Rows from block 5 of the image encoder of a small contrastive image-text model, named by matrix and row number. Rows with one number belong to one channel. Each number is 128 + 24 x the weight over its row's rms, rounded and kept within 0 to 255. All counts start at 0.
After each channel's rows are labels from the 100 images, of 14976, where the channel reaches its highest value: "strongest on" is what is common among them. Only what is clearly more common there than usual is listed. The data: photos with spoken descriptions (Open Images, Localized Narratives).
# convs1: 3x3 conv (encoder.blocks.5.convs.1.weight, 104x104x3x3, each kernel summed), inputs 0-103
# convs2: expand pointwise conv (encoder.blocks.5.convs.2.weight, 432x104x1x1, transposed), outputs 0-107

convs1.80 [144 126 125 185 100 115 125 104 133 113 118 146 121 118 109 101 102 144 133 121 111 135 104 149 158 125 130 115 115 113 136  94 125 152 113 161 129 116 143 122 119 140  90 184 144 130 174 108 128  98 156 128 136 107 126 130 187 101 102 154 133 117 133 122 123 127 146 129 157 110 121 107 138 173 124 176 118 138 125 136 120 144 130  84 129 114 147 159 116 155 162 166 137 214 135 153 146  83  78 112 160 157 104 111]
convs2.80 [131 102 154 119 101  94 119 108 111 145  99  84 114 109  84 132  57  95  89 134 128 129 123  68 120 162 115 146 108  72 138 114 155 131 132 134 112 152 176 148 147 144 117 153 131 124 137 152 127 101 115 154 101 144 195 169 127 131  82 145  62 124 137 111 112 163 116  71 161 140 137 127 135 151 146 129 109 149 151 128 149 146 125 116 132 118 143 100 122 128 117 162 100 152 188 113 175 145 125 133 149 127 136 159 137 144 111 136]
strongest on: text has "standing"; text has "persons"

convs1.67 [149 179 173 145 119 107 141  89 181 169 108 126 137 152 149 128 109 123 131 137 138 148 103 128 120  85 176 105 177  76 172 140 195 125 123  84 146 144  90 112 151 122 152 180 124 120 120 165 153 115 119 134  91 111 140 115 143 131 107 123 124 137 129 146 127 132 125  85 127 119 148 136 126 135 102 172 152 137 126 159 108 141 121 110 122 129 129 109 110 171 133 105 126 165 127 152 133 122 119 155 106 151 123 123]
convs2.67 [155  96 158 117 131 166 136 122 155 128 136  97 136 161 104 137 150 106  99 119 155 198 151 174 108 130 104 162 124 146 137 159 137 112  91 155 140 126 134  94 101 118 154 148  88 170 126 111  95 139  97 111 147 147 125 134 119 165 126 120 172 109 121 132 150 145  69 116 117 119 145 106 152  72  87 122 132 132 138 103 106 133 103  93 146 122 147 148 144 116 104 129 143 118 171  80 119 133 140 158 117  79 141 127 125 135  51 151]
strongest on: text has "standing"; text has "wearing"; text has "man"

convs1.17 [136 112  96 108 134 145 124  96 118 114 126 141 113 172 120 128 158 145 105 131 142 181 108 180 143 113 158 104 150 118 142 149 158 152 113 116 159 143 131  89  96 149 156 125 143 116 128 141  90  94 153 132 111 133 147  98 147 144 159  88 151 112 153  90 124 125 150 138 173 128 148  89 141 160 106 163 129 146 121  83 178 150 110 119 129  77 162  95 113 119 144 129 104 159 137 132 112 151 128 106 183 110 118 130]
convs2.17 [133 135 143 164 157 140 147 113 122 151 120 113 118 106  90 108 119 154 151 126 124 123  99 144 111 134  90 115 127 109 162  90 108 164 147 119 132 124  91 174 119 127 167  89 119 167 150  99 133  92 129 206 110 120  93 146 142 109 148 122 145 157  81 137 153 155 123 157 133 103 185  93 138 145 127 140 127 131 150 158 122 114 114 134 176 130  97  96 129 141 151 157 128 149 111 134 132  94 145 107 137 113 179 109 142 134 115 148]
strongest on: text has "man"; text has "holding"; text has "wearing"; text has "smiling"

convs1.61 [141 135 129  79 109 118 161 164 138 143 128  96 102 135 145 130 129 168  99 126 122 122 155 110  80 129 132 139 161 150 146 127  95 136 166 157 102 137 152 155 179 107 172 109 117 117 157 114 147 166  87 126 159  98 123 114  82 160  94 120 144 119 154  89  93 170 131 138 177 158 139 151 145 122 181 122 126 113 130 108 125 117 126 103 131 123 158 117 146 139 111 102 113 135 164 108 166 143 120 128 149 135 106 155]
convs2.61 [113 143 153 106 121 107 121 105  95 100 129 150 105 190 126 134 126 148 104 133 154 138 134 151 102 143 155 130 103 137 141 143 108 106  69 121 122 145 104 126 127 114 116 163 131 120 102 144 115 166 133 129 113 153  89 134 177 110 122  99 145 142 119 128 123 180 132 119  94 134 169 118 116 133 169  91 129 145 143 132 149 121 151 160 158 138 154 142 164 140 117 116 146 155 128 103 108 115 166 147 157 118 117 123 118 148 152 115]
strongest on: text has "standing"; text has "wall"; text has "person"; text has "holding"

convs1.78 [116 146 155 109 118 186 131 111 145 135  92 193 116 126 113 113  97 115  96 126 119 116  80  69 117 113  90 142 134  95 139 157 133 170 146 141 102 135 154 162  89 146 143 105 139 150  99 157  98 132 168 131 144 114 105 138 133 162 131 145 135 134 134 124 138 103 139  97 100 119 124 109 139 144 119 126 130 119 142  94 135 121 102 129 168 141 108 130 137 148  86 134  94 107 154 100  65 157 124 110 154 140 168 128]
convs2.78 [141 198 120 120 139 140 156 132  91 107 133  88 124 123 124 110 121 103 113 114 141 107 162 156 148 136  98  94 154 101 122 100 146 151 173 138 116 162 143 138  66 116 126 128 153 143 113 154 102 173 135  83 157  83 156 112 158 149 161 108 139 154 132 127 140 126 147  94 142 114 112 103 154 150 134 156 169 176 167 132 150 140 117 113 116 109 136 114 124 132 118  87 171 101 143 137 121 135 146 121 134 122 155 147 114 168  86  86]
strongest on: text has "man"; text has "wearing"; text has "woman"

convs1.97 [167 114  98 127  98 118 121 108 110 135  75 125  95 174  96 126 142 135 131 121 142 168 117  97 131 157 118 158 139 141 161 149 113 108 113 131 138 144 115  99 117 157 129 105 112  95 158 131 113 126 113 143 148 130 139 157 146 165 131  75  86 154 139 147 113 155 151 107 154  88 146 121 135 144 150 114 138 149  83 155 127 131 133 128 147 103 116 114 204 195 110 140 141 167 115 154 157 102 126 104 130 118 149 133]
convs2.97 [140 111 130  82 131 141 136 133 120 120 148 173 134 118  76 184 121 119 114 109 109 143  95 132 147 139 150 111 114 128 114 136 130 164 107 124 143  96 111 120 156 131 170 118 140 123 144 109 109 147 137  99 163 124  91 131 111 123 155 112 138 123  96 157 139 147 113 136 149 159 133 140 132 116 120 138 154 129 167 128 142 143 180 157 110 109 130 136  96  85 122 103 139 120 117 142 109 151 119 130 123 131 158 120 130 120  54 123]
strongest on: text has "standing"; text has "wall"; text has "holding"; text has "wearing"

convs1.68 [136 141 104 171 115 113 135  80 106 127 169 124  82 117 123 105 157 135 107 165 117 103 127  98 164 149 139  84 133 106 146 118 113 112  91 129 117 113 143 121 132 164 116 117 145 101 102 134 105 112  82 163 128 141 155 101 157 140  85 119 118 154 113 118 147  95  99 117  89 142 135  68 142 178 120 144  99 112 117 131 117 147 133 107 138 130 133 132 152 142 110 100 148 116 134 181 138 103 187 125 117 123  98  96]
convs2.68 [125 137 108  89 110 180 138 116 120 105 105  75 170 126 111 112 132 123 151 125 176 123  97 154 137 117 112 108 144 153  99 132 145  95 129 152 143 146 156 115 130 134 106 152 136 103  98 109 145 148 123 162 102 136 140  82 144 123 116 120 123 152  90  86 103 133 152 118 136 143 143  91 127 152  96 144 119 115 136 154 144 132  96 125 112 132 132  74 143 115 125 128 163 113 114 149  92 140 122 117 142 101 105 140  90 129 112 135]
strongest on: text has "food"

convs1.60 [120 126  93  88 119 123 135  98 122 141 161  91 139  88 119 152 176 133 132 138 142 111 113 153 111 153 118 136 130 130  96 133 143 124 160 109 143 138 124 138  98  92 106 127  89 143 118 148 141 165  94 105 108 154 136 117 115  95 145 137 151 157 121 125 104  98  77  98 140  69 136 107 112 170 133 113 132  90  99 130 116 117 139 117 114 173 110  90 119  95  96 139 131 126 117 122  85 147 187  99  94 123 121 173]
convs2.60 [116 143 154 144 132 129 114 152 125 117  98 128 138 162 118 121 132 142 117 131 117 124  95 134 126 131 125 125 185 128  75 154 127 151 134 120 154 167 143 102 128  86 133 127 117  88 116 125 144 179 124 186 118  96 104  97 150 111 120 135 144 138 135 116 131 140 143 136 159  99 108 133 137 138 136 142 125 150  77 113 162 155 109 138  95 120  86 133 124 155 126  97  91 148 165 131 129 107 157  84 117 122 120 149 139 119 114 120]
strongest on: text has "man"

convs1.85 [101  94 137 107 121  92 120  98 127 125 107 155 106 168  88 136 107  88 138 119 141 174 136 112 110 177 153 156 180 118 101 124  87 129 144 105 109 137  80 120 139 133 100  91 135 108 140 148 104 153  88 115 108 115 156 181 142 128 124  90 126 163 135 135 124 156 144 132 113 171 153 133 126 143 116 120  91 174 170 121 133 152 119  89 112 154 143 123 156  83 137 123 112 134 111  96 111 125 119 113 150 121 143 107]
convs2.85 [124 156 159 149 118 121 110 117 111  84 136  80 148 133  95 132 154 148 135 118 127 152 119  98 166 123 129 117 131 139 131 116 149 104 145 141 121 148 160  91 151 102 105 175 105 172 124  91 104 121 123 132  90 150 118 119 120 140 145 154 108 136 116  94 112 117 121 148 136 108 176 124 145 118 105 100 109 137  88 155 157 102 120 140 120 152 109 160 108 137 129 110 145 112 160 150 115 171 138 124 144 135 172 123  98 165 111 164]
strongest on: text has "standing"; text has "wall"; text has "holding"; text has "wearing"

convs1.7 [119 124 111 110  85 158 137 164 141 135 116 159 125 142 129 124 116 146 106 144  80 146 119 128 130 158  77 133 172 136 125  94 151  95 108 117 130 162 112 116 117 110 143 115 113 183 126 122  71 106 143 161 129  89 131 120  78 146  93 138 133  96 168 114  82  98 108 135  91 143 130 103 134 142 109 142 149 120 139  84 127 108 115 125 133 168  85 131 130  98 116 137 146 102 134 156  99  80  99 116 109 108 148 118]
convs2.7 [101 134 106 159 111  87 136 151 135 147 145 185 147 125 141 112  94 121 146 127 123 127 142 138 136 125  92 174 175 122 118 111 130 119 117 114 121 142 121 157  94 139 148  75 136 108 144 122 133  99 118 139 130  81 120 122 166 165 136 152 128  87 134  63  77 115 184 129 110 129 154 161 122 125 134 129 134 123 121 126  66 110 145 118 151 136 147 132 112 126 118 114 112 122 136  96 103 125 118 118 102 131 167 150  92 147  88 160]
strongest on: text has "food"; text has "table"

convs1.12 [154 126 130 167 129 108 116 116 130 164 162 173 136  91 128 173 132 171 133  93 130  73 153 186 138 151  90 144 127 134 147 131 142 148 194 134 138 105 140 120 109 131 189 106 136 127 146 117 126 153 166 152 145 131 105  91 125 137 144 165 108 157 143 145 192 136 135 120 138 140 119 122 125 117 126 113 140 103 130 109 134 172 131 102 145 140 137 154 145 131 144  82 153 116 131 132 124 110 149 141 137  98 163 119]
convs2.12 [169  96 120  90 135 143 104 176 142 121 140  98 140 197 154 112 138 112 120 118 141 132 112  98 115 109 129 104 147 164 171 108 135  87 134 111 136 129 151 155 142 114 141 178 106 124  85 104 116 136 154 196 137 113  77 127  96  86 153 160 139 147 158 121 160 101 114 131 130 100 136 108 106 125 117 103 149 128 121 121 133  91 134 118 101 124 121 139 126 153 129 110 145  92 101 119  93  96 171 137 147 112 108 136 126 148  90  57]
strongest on: text has "standing"; text has "wall"; text has "holding"; text has "man"

convs1.74 [101  95 149  87 106 134 128 119 138 117 126 146  95 109 122 124 129 158  86 124  96 125 139 130 123 128 131 166 140 110  94 152  97 135 172 163  75 152 158 119  98  88 147 106 118 109 110 146 131 158 111 125  95  89 137 109 148 115 154 109  88 154 127  95  82 112 149  81 148 162 137 112 116  95  98 103 126 129 156  86 194  98 148 117  95 130 128  86 113 133 124 127 135 100 143 149 118 116 127 133 109 132 134 141]
convs2.74 [155 161 114 114 147 157 104  69 110 162 121  91 102  92 156 149 144 130 135 108 149 166 146 176 116 141  61 106 115 137 132 145 135 151 146 158  93 130 180 134  99 133 115  92 117 174 146 149  95 144 140 147 108 108 164  79 112 109  90 141 125 149  99 108 128 168 121 138 115 125 126 172 116 130 133 143 127 122 153 172 129 153 142 110  91  95 145 115 153 108 106 154  87 122 133 164 137 123 145 138 122  87 120 141 134 133 118 111]
strongest on: text has "man"; text has "holding"; text has "wearing"; text has "two"

convs1.98 [156 135 115 158  97 117 122 116 102  99 144 137 131 179 120 123 108 112 139 108 127 135 124 131 138 145 125 160 192 113 164 134 119 129 135 104 132 128 117 128 177 145 102 106 121 140  82 138 117 111 138 139  67 143 135 140 106 134  61 115 115 173 131 101 129 123 107 111 113 107 156 122 140 151  84  79  93 142 149 128  98 122  82 130 137  76 125 118 118 190 166 145 101 117  96 139 140 153 127 121 118 138 130 144]
convs2.98 [152 127 147 169 170 130 123 127 129 150 133 159 113 128 118 142 130 103 105 126  87  91 139 148 103 144  97 113 157 137 120 143 114 164 137 107 119  67 107 110 145 132 114 130 116 128 127 154 137  94 120 100 145 138 154 124 143  78 129 153 105 147 158 139 141  83 139 144 136 144  73 132 111 120 112 123 142 141  90 129 147 109 136  94 137 123 106 115  98 151 131 119  95 119 114 108 116 102 130 127 146 160 188 148  92 129 155 129]
strongest on: text has "standing"; text has "holding"; text has "wall"; text has "wearing"

convs1.57 [ 98  89 181 153 126 139  86 100  88 149 171 136 151 135 114 115 147  81 116 154  94 110 135 102 109 145 159  84  85  90 144 128 125 171 144 125 135 135 110 152 109 112  99 102 147  95 130 116 117 157 109 131 140 125 111 109  99 130 134 142 133  77 112 130 127 111 167 124 144  91 121 122 134 174 140 132 146 111 133 168 154 124 163 150 109 139  88 139 110 116 146 104  88 117 121 125 114 136 162 123 128 136 110 185]
convs2.57 [100 108 115 139 107  58 140 159 122 126 114 164 125 117 132 112 112 133 130  81 146 130 121  62 158 134 144 138 142 137 131 139 125 123 127 153 144 152 174 119 151 122 116 139 124 127  83 147 106 136 142 147 151 121  83 170 130 140 121 143 116 141 133 114 181 155 120 135 161 103  81 129 150 131 153 150 133 116 127 153 127 137 150 106  97 134 122 124  72 132 122  98 117 155 157 141 190  89 141 124 112 117 121 135 122 129 119 114]
strongest on: text has "man"; text has "wearing"