A small contrastive image-text model, trained from scratch.
Training: 3400 steps, batches of 128.
Data: trained on photos with spoken descriptions (Open Images, Localized Narratives), 203450 training examples.
Rows from block 2 of the text encoder, named by matrix and row number. Rows with one number belong to one neuron. Each number is 128 + 24 x the weight over the matrix's rms, rounded and kept within 0 to 255. All counts start at 0. Numbers have three digits each.
# fc1: MLP up (text_encoder.blocks.2.mlp.fc1.weight, 640x320), inputs 0-106
# fc2: MLP down (text_encoder.blocks.2.mlp.fc2.weight, 320x640, transposed), outputs 0-106
fc1.266:159160136106151155139118129154169139107151112144110102116115149128111134129115180087162140147115099117134124132115149143135145133129107125124160137143118133105116104097121150155129139143149123160129132102110156135099139147136154100119107150121137094132126124107116157112121161143100108162100164143153128141128128147140081
fc1.267:150093168146073108097161178102134118062059070100129117116138115113143146117152103135115150157158103134149125138102135115190141151190082056189051180179151068121086109119097090113108079150141087157122083079153186129117120106126159128086093117134137112143158086149132119146061110147149122083096112149107158119123111096192142
fc1.268:127112128123134109154122148115125114117148152115140107137102168108153140144114186113132159128169104136103103137140155131130093129093066130142105133105126106162152131135130091106129123105153118127135102123147156137115157154074180120124120148117134143111144137128122132103143172141117123143129124126122131117143096108153106
fc1.269:127206104108155095180148138129160119118157150148164101178104077171123154117086145119125139123180116174103121114177118148115123142115109117081139151139147137111104098128123139153092133089112111098099105148091131142141075146115151112086135131096118101116177116134127094108153149169142147122127090103132158077107130118160125
fc1.270:128087086144102120159146124113136144143121146151125117142148144134161129095122173085134096116164109163124129127132125108137112107156098136173105106135134125091147110166101135178124101111139093130104109121123144091106140133090110108130145151139120180113133120118125134141117148140150107126151121116121141162139140118138102
fc1.271:098152127136138129117085092135145125145112155104127174150122120128149120104144139086106111140129099115138132097147118127155135146151101095145110103161128094116129119119136128086131107107129112116133129128154126140113114118107157179124128145145152124125124120104124100131128110139135115125117129091130122186100144109103139
fc1.272:099129133089099141149150124085169060163136126116082137076095096146105102102128087149144161090133065086104154120106131085102148107101140117113148084110147104129168151108083133123106167158113094129134129156136105160126117146116143191130088122127114115133134184111121141101093113117130113095177156101094155078129136138163196
fc1.273:135091134121076102084127153131128135144093084119111161146142113126148096057129097158132149175159172106126106157099170154074146100077159139116143128126146080138135128150116113151119148143134101132159106131116144105148125174131138107159117111158147098129145149128098113179114101128164063162125125130117120120142119133071116
fc1.274:094150088162136134102110129109123171115116173134091121106097161147131142075074113149095059081109121107153078092121138168124102130119110105147119088149136092138139113142168099141170142109146144128123130115097141127127136149106128128151102154136126116120151091093128155127124174113138169139161086097123133121120114181140139
fc1.275:107121132143144136148134133115093120153134123106102113130119144167129110131147107125116116123118117147130106122132143116141108132109140129144149122131145126108134123129148109140141134145128116139115117123114128137138133124132148146121122117128110143121118118130127130147126118127112143131138128142109152115144110151111124
fc1.276:139085115155123137105115108130106164137123122146139144109114137138108113132121105147125091097082111096133096105125117178155126154117135136146095136117134132119111095118107130088102129142124101125103112109111118121094101107122097143160136168160154111126113119132114131114121099103108120090167141151132148133096099134146099
fc1.277:139124094124136146138126130117110166140106160137121095129110112139133121097148172139157136113106134103142110157111116123109138114100155103162150138150109140135127139138117151132104127124123154112147115109127132154132147143119147117116084096154147116151117116141149132135143127125141135117153143155147101111121091122135092
fc1.278:117126144111128100141118137135150168113117087120095153095102144146121107147135153121120145139126134140150115128127106102132146115151129140152117132129118136110137157102121157115118142130096140130139110147122091136086170105146122124147122115100101155112114127114153129148142124147130126095098128115158132110135100102113105
fc1.279:110130162157117150103108133156114149151144118151136104138147152131116147148174138098182127110123140140111130169137095130127098107119136106092101133152066113105133120107130106161134125088147083077100124097138087113141107098108107119112107158158102119110158164147143088124118108132158139117157197150151108107127094099113150
fc1.280:123122106139146131142112106113114132117145110127144106137109137147139110125125144105116145115128135119115114138105148110131147122113119146110132136143122124136137126109128140143110115110131111123111140110102120096119105126134118115112136147131114134129127110101100108134111128121126146129131123142121136108142149132136109
fc1.281:096084076133124143118119120113132123116146143140127130147106119107122106108126163099122147124143101129122096124106154141149114158131092134128127132151100136126135097135129155125121141113112104167130130126146141133137135119120169135142130128123121147132120156120108184148114155168122152137118136143107105167124116152143138
fc1.282:135141129168153100132118146119130121121134145122105101117166146101141125138140143151174132120121110142146154097156148161126127122163130122119125150149134125103146119150165118109133115126158113104116142128142127115141110139139116136106100156127136115143122102104138136141150130134146111138122116144131105121132110116112117
fc1.283:085121137149102111155103145120096157132103169137148089158105129156096147134158092130176111126114149134127081192139137115113131148153158078115090153121075132119118116143171132138162148117173107143128114127123088169146162076130091118081107127130165169098119112162131114102169138105132089138138160111109165155125152175121169
fc1.284:137154118127127128130133103116127104107136173118101133139146084163159149113110122073127168140161165128137132128150157153129128138134114112145110111138094137119116103155154060171110174129166108107108079133130136126147064077113178153110154119097054162133120140127086119129148140147105124103106140147162104121115168089162129
fc1.285:051187157176153123106116083097109106122145133146136169152049166105139123213108147170157161082108114039122167067117144136072146158089131108131124180070188108145122115128009148144052145150122093132151111155135073173117142098144160098130126141110135168153140160135138088083105069123136073150146105160068124169098106092105137
fc1.286:103127134150138135145108127112121153129141147106115136089122123123148127155167130136129161128122142121142116151150118148113112127114150154140120102133136125141121133132129112123129164134160150117143134098133106129111119111144098118119100126112132130148129114137115144130110145124130133124122155136127135142106114114122158
fc1.287:107166113063068116153165113120177121135119131130181152130111131112111133130187122112164135160087127076116163143126154149170080085129136130114162153174153106152169156150148091112156067086131145141145179111192124134096121109141096075142131161103118130125103132177110167138126110125129159125106140134153159158121095120097130
fc1.288:096093151099133108086115132133089133121122132113133142123144137125125101103100145188112114144155150112148105087132161147117140112134080149134160139131111165134142159134090174128132153122155159117099104111091177159139100098189097107133126075107127116141110110122141150100100136157097082182131101146131162089145122117104113
fc1.289:102126156108115144098147164122151117107122128113139126102131122136131131131082129134127147122151142097135117147112120104105138144150135131136126107151146158120146119103137128102151127123109110136101126143097119196117163149163104113100144133128120150124107123136101166131135152133093138123114145128159097116062113110148161
fc1.290:143110149099092135151147124120100154121126158102113147151109125116138127125107162112127159134146135124147110123101136141123116158133125141096143121139144106099108122131130130113109129151144118136124117121161110123086126098145151125120133145132139122150120107117111100123150107118120121118117113137100118160114129150135113
fc1.291:110119122103152154142134142111113104103093146134122109106068083123146146121154154145095135094135106136150132120140112126172150191123131077131096094146162107104128117110132098128124064152147137143062143101082109159169115100080083114107105084089128136114158172071080097130125068099124124117141087142120105146131163138130144
fc1.292:121110136108113169119119102113137171127134145136133151131134134150132126125158135127102140104139124121114139135125124135113126166133138152141141135113143118107122146117145116159137137130136137159140140105134148142128119114122126147108145127104122151123128135131107158121145109152161161111139123137129101121126109118126130
fc1.293:118072147077188192126119143100130079109130105138135114206163126088109147129136136150164132133101129154157088166138056112130191178124088093072186149117118126126151111123115120135154129108172118079179089152088147116143068144125155111144173131148083065163125164170141092104115113141103097079068100101110127086126102095142143
fc1.294:138102081100118095126129157135094132150188105143100143118136141114152174140146108183149137124149127186105171159159111144121122090157111159162118130135146151124103167155164127143128137109190077147112130108111159156101125160128143104049117131145146151112154033127101079155144147132093152131114066069131153088118105117113078
fc2.266:124134092138146121139134117088082154134095115112160109102108092084147113147121118188156146088141102122122148160142151095123106119076101152136156136129143145111089152187149108139137132137125117102125095108145105121067132109155077131094134113105108122096150148138135101140116097148082139094101158110121132120162126130139130
fc2.267:139169146161098201145114095159148086161143099083151114120125101108186145112175135120083164189112131153172174162095058126090143148104116189163131111127092226102136215105151153121159037151127150136115137078128104085100081170145209131146131099081125097122159158104174139135075073090133100133143091133071139192157086079085063
fc2.268:169109118136116110120114170146141132166096130110085157130131118153133125127143128102140137131141109141133146131138111126138106131126078134135154119138161141152113117087135132159086181128175124091134095102139120150153128123142107118133122147113113126112133156109128179166119124086143131147126135108123105107141134105145156
fc2.269:113083129152131118158103155120129069134116124056113123107182105192076084120122107106142147119163133104171182141116115111141159146112136102062134131118136188155126095103131157131155090201089132141124079134154098205135112140181094134155125146129116125170100158142157195158155086103150108197104112146117112121151087119131135
fc2.270:148147098113142116140100139132145133136108124107166139139127109157135111153134098095119109110139147147113153148145133140125150093110115157137138130136124117120130156111104119149146156136148179093116113158145116178133111122111126163129138110136122143103145163144131165135122121140126125147117120139124131140131144133149175
fc2.271:121125161182145105128105171161135110108124147093111174148116093138153115155127131091124132110107144155141148131128090134128152119109111125103147118162126166162111121094130108103142159118136153116119112091168113173130094115120155119146135160139148138138128112128135143144099112130124101135117160122113104106162113143132133
fc2.272:172141124150118076151092199123153125083171148134111136164125113194149133113132135088143149100112115098119181099147139157113100073139090132098170107099122132105120153148147158084110146148127157123158089149152135169112053157166142125114163087111166121074159117133124113118105117131125130120167147166153116142165152131116125
fc2.273:095152127142119149155114093109097152139139161155125125080117104140187134108114167152063127124107130098135106180108104108105129113126167163118098195164117178121160170136099129158093149110101124121135117163119118133107128176142098137089147114070151127152077131155148116120105127163151200173126091149107175140112115135168168
fc2.274:113110103157157114153147140129071131121106124096169132091131053179121129180118172131146150125166168130142125114075133126093082133137150129137142136146038114190174130101167131125126113129082132162103132135138134150145114139131186092141095097155153144125101194113135162103067093105118129143152140115106126158113148127191187
fc2.275:144117135105131136145129166152128120093123105141116138134131118122124148127137143132119107136129118141138113133112153112144122142099101109110127123130121130156115142162127114099157145134107125110133136123137123106125128118110117140144121135116111120146132160132125159123143156100130146117129145142136113143120124138110117
fc2.276:126140077153097144186150113153154113121107088090142117104135115129170132133139154134117160136120147130122147101119156135092145134120122113144133158123136127132146127145123147131131143128144128125123135087155117151096126116128116147146082125117117131153136139194115145123140120132144139171110099139133165129110093114137169
fc2.277:140108125143113137122158128105145115132142124118138145134127114114134110137141151120134144130118127135144126134135124119136117103133128154131137124124142152140137128098129137113132134120106126142123141120144141102124098140143119129134112100140111120130129111121117112136129112142136153155130127143113112131134152135151141
fc2.278:112162138132103115164141133102130139129124142110134133107121128128132116142122122095152136121136149104139122164117133113143104095138135111138132152111134142149131107119124117133138129155142140112161129127114148134115124161111105124124131140140146122119112155119143100133127116130120108149122118135112110113147142134126138
fc2.279:096067125173098118138098117087158141123096127105094166131122141104092133136127169152112115110149127085114099111114135144128168146090101149136123156139069147132122163124144148125148151120093145116149157128156128143126120101150129129085046157135182098145091187162130144106123127118104104134138151136143170105178088110088134
fc2.280:121121148134127127110145127141140147142139134144142131122137141130125114130116118114107116147126150127136124125114132126142123126117116125145130143143148114124139129121139123143144149149120112140136139145136148139141128111115113131125124152141128140119137135137118115125145137137119128139133130119143106124135118143107118
fc2.281:122159137140150108121181120125153125117136126104110131143136087119141120160136118141168148149149118108109109130144127153097132121125127150142128123117106162126127120119146124107139154142108143144124102115126136130102121123119115103163155130153088114128136153117144133135136156101169104152118128121114131124141122119142154
fc2.282:130135127126118126092104134133117108141107151181107107124152120126132125110108111165162094095099157134142159138107108127105137123121130157143114183120117141120123126138112117103135149093123147162147096129111141132121130107151131133094108101097124138113132121126133121137137105120139117155140161120128101118128122095102137
fc2.283:107111132150085122096082121174111127150118092114169093129143093067192130123127151103065134118090106141176163105112149140094141089130122102177074139121142174182108107132103189172105122187060152121135094128108118160052128156153179180118116186154116116148166124112144147118147111095108086122140139127121159125170090156123140
fc2.284:127125136155163123174146154121102144131102145124155162132118113094137135151148103147128112107172135093090116140119068129100134153109133132120183122148141139141160153093115126128135134186126135128117078134173122117143116108156141191141198049107135062114116174069171135152093086103097115106115127109134082140108184184119165
fc2.285:103176121166125108142100131107127160102168104142179112104136092165125145169059083129115094117130064139105148129118124147086133085172129108105090103193143169100076138210073129080120169190164108069160087103151121160053065092189109168121069174105137108111187150179089144118086065127123100160060169146125095143166161124062130
fc2.286:110103130152116118129144130131153131133137131139154143125134115106131140129110111111132141108137110113137124131129143110137155125122139109146090130118121138105125107126128101131123110131095121140116150152140112143141129152112146127145144103117125110141120154112124138113131115127113121119125130121133114131149123133116132
fc2.287:123136152139086147222124158103141127192161116102138136115102136124115096199133083070115146127095143124131173111161071154172122090117114115155106164136095133128133115153097154111184099137065114126134142104222100114106117097151103141141138127128120135093120181138132146158140089103114164146136163128131087095157097066101111
fc2.288:149104113145141114124144126094152128134144150108147145141113067118150117165155100153128113143092118106133079120098118116137148138158139099130160126112115145137143139096147151160121131130133139086126112091121146127111121087150102138151126132110129126113156136130128117144124134127167118138069159116126110119124108146104146
fc2.289:119128107117096155120119137132119128153137125083160136168152135141168137116165135118147120148108110110132143100142150138106125134099088131155126119144095121096138135134115119112104132118128083097109100113132144126136116118140100135167114113128152179111133106122138130120104094140120149139139151112134102130160145142145158
fc2.290:139145120114131158109113134136133143117135112139124137120172111114123122121137099126154155114125119137112141124148133103126140124087155110123105135142120120141131135138118120136130139122122134104112125146118145145115131128112146111155104116098113140108125132097121143112116133119138138152125097157137125112122117138131128
fc2.291:176149141147094137118169137123103141150137113137129184138108100151164135141156120154125145148158157126128131179112066149123127146139106160152162136121118177145151096098131172154129112130084149138160085110141137139110098147156160140106114097098105092143118195121130107156114101063131068149094123088109058112184167070116175
fc2.292:153138133147130113132126132117136155143136141141138139140136133141148129122154104127146112138140161132127139105130125137155130105142100116112119120108109139106100117132135108131147115120100133138136134130118133164140124121155122114146107135126137114130146131139150118122143130113136135143128132129133135125157127148093141
fc2.293:135119163102180100129141102112136121124123120104125140117164127164136151191183146117138099111128130081124132160124135088119133179087150167145149102132087100182080087142148083193133107094079136152145099078094152081106148085134104188131128143129117115100089117110111129169154159108095049175085165128143059109134125089112179
fc2.294:108122166143150120159106169092149128150123150085164130121121072127140100144154134141110136155170138135089084134140146139140113152085052121160166160126120077135147083044149193136137098180178154115144131066094136159109110118128109131109080094174146110124122177111092132178129099116159119128102148118131093129097147140098161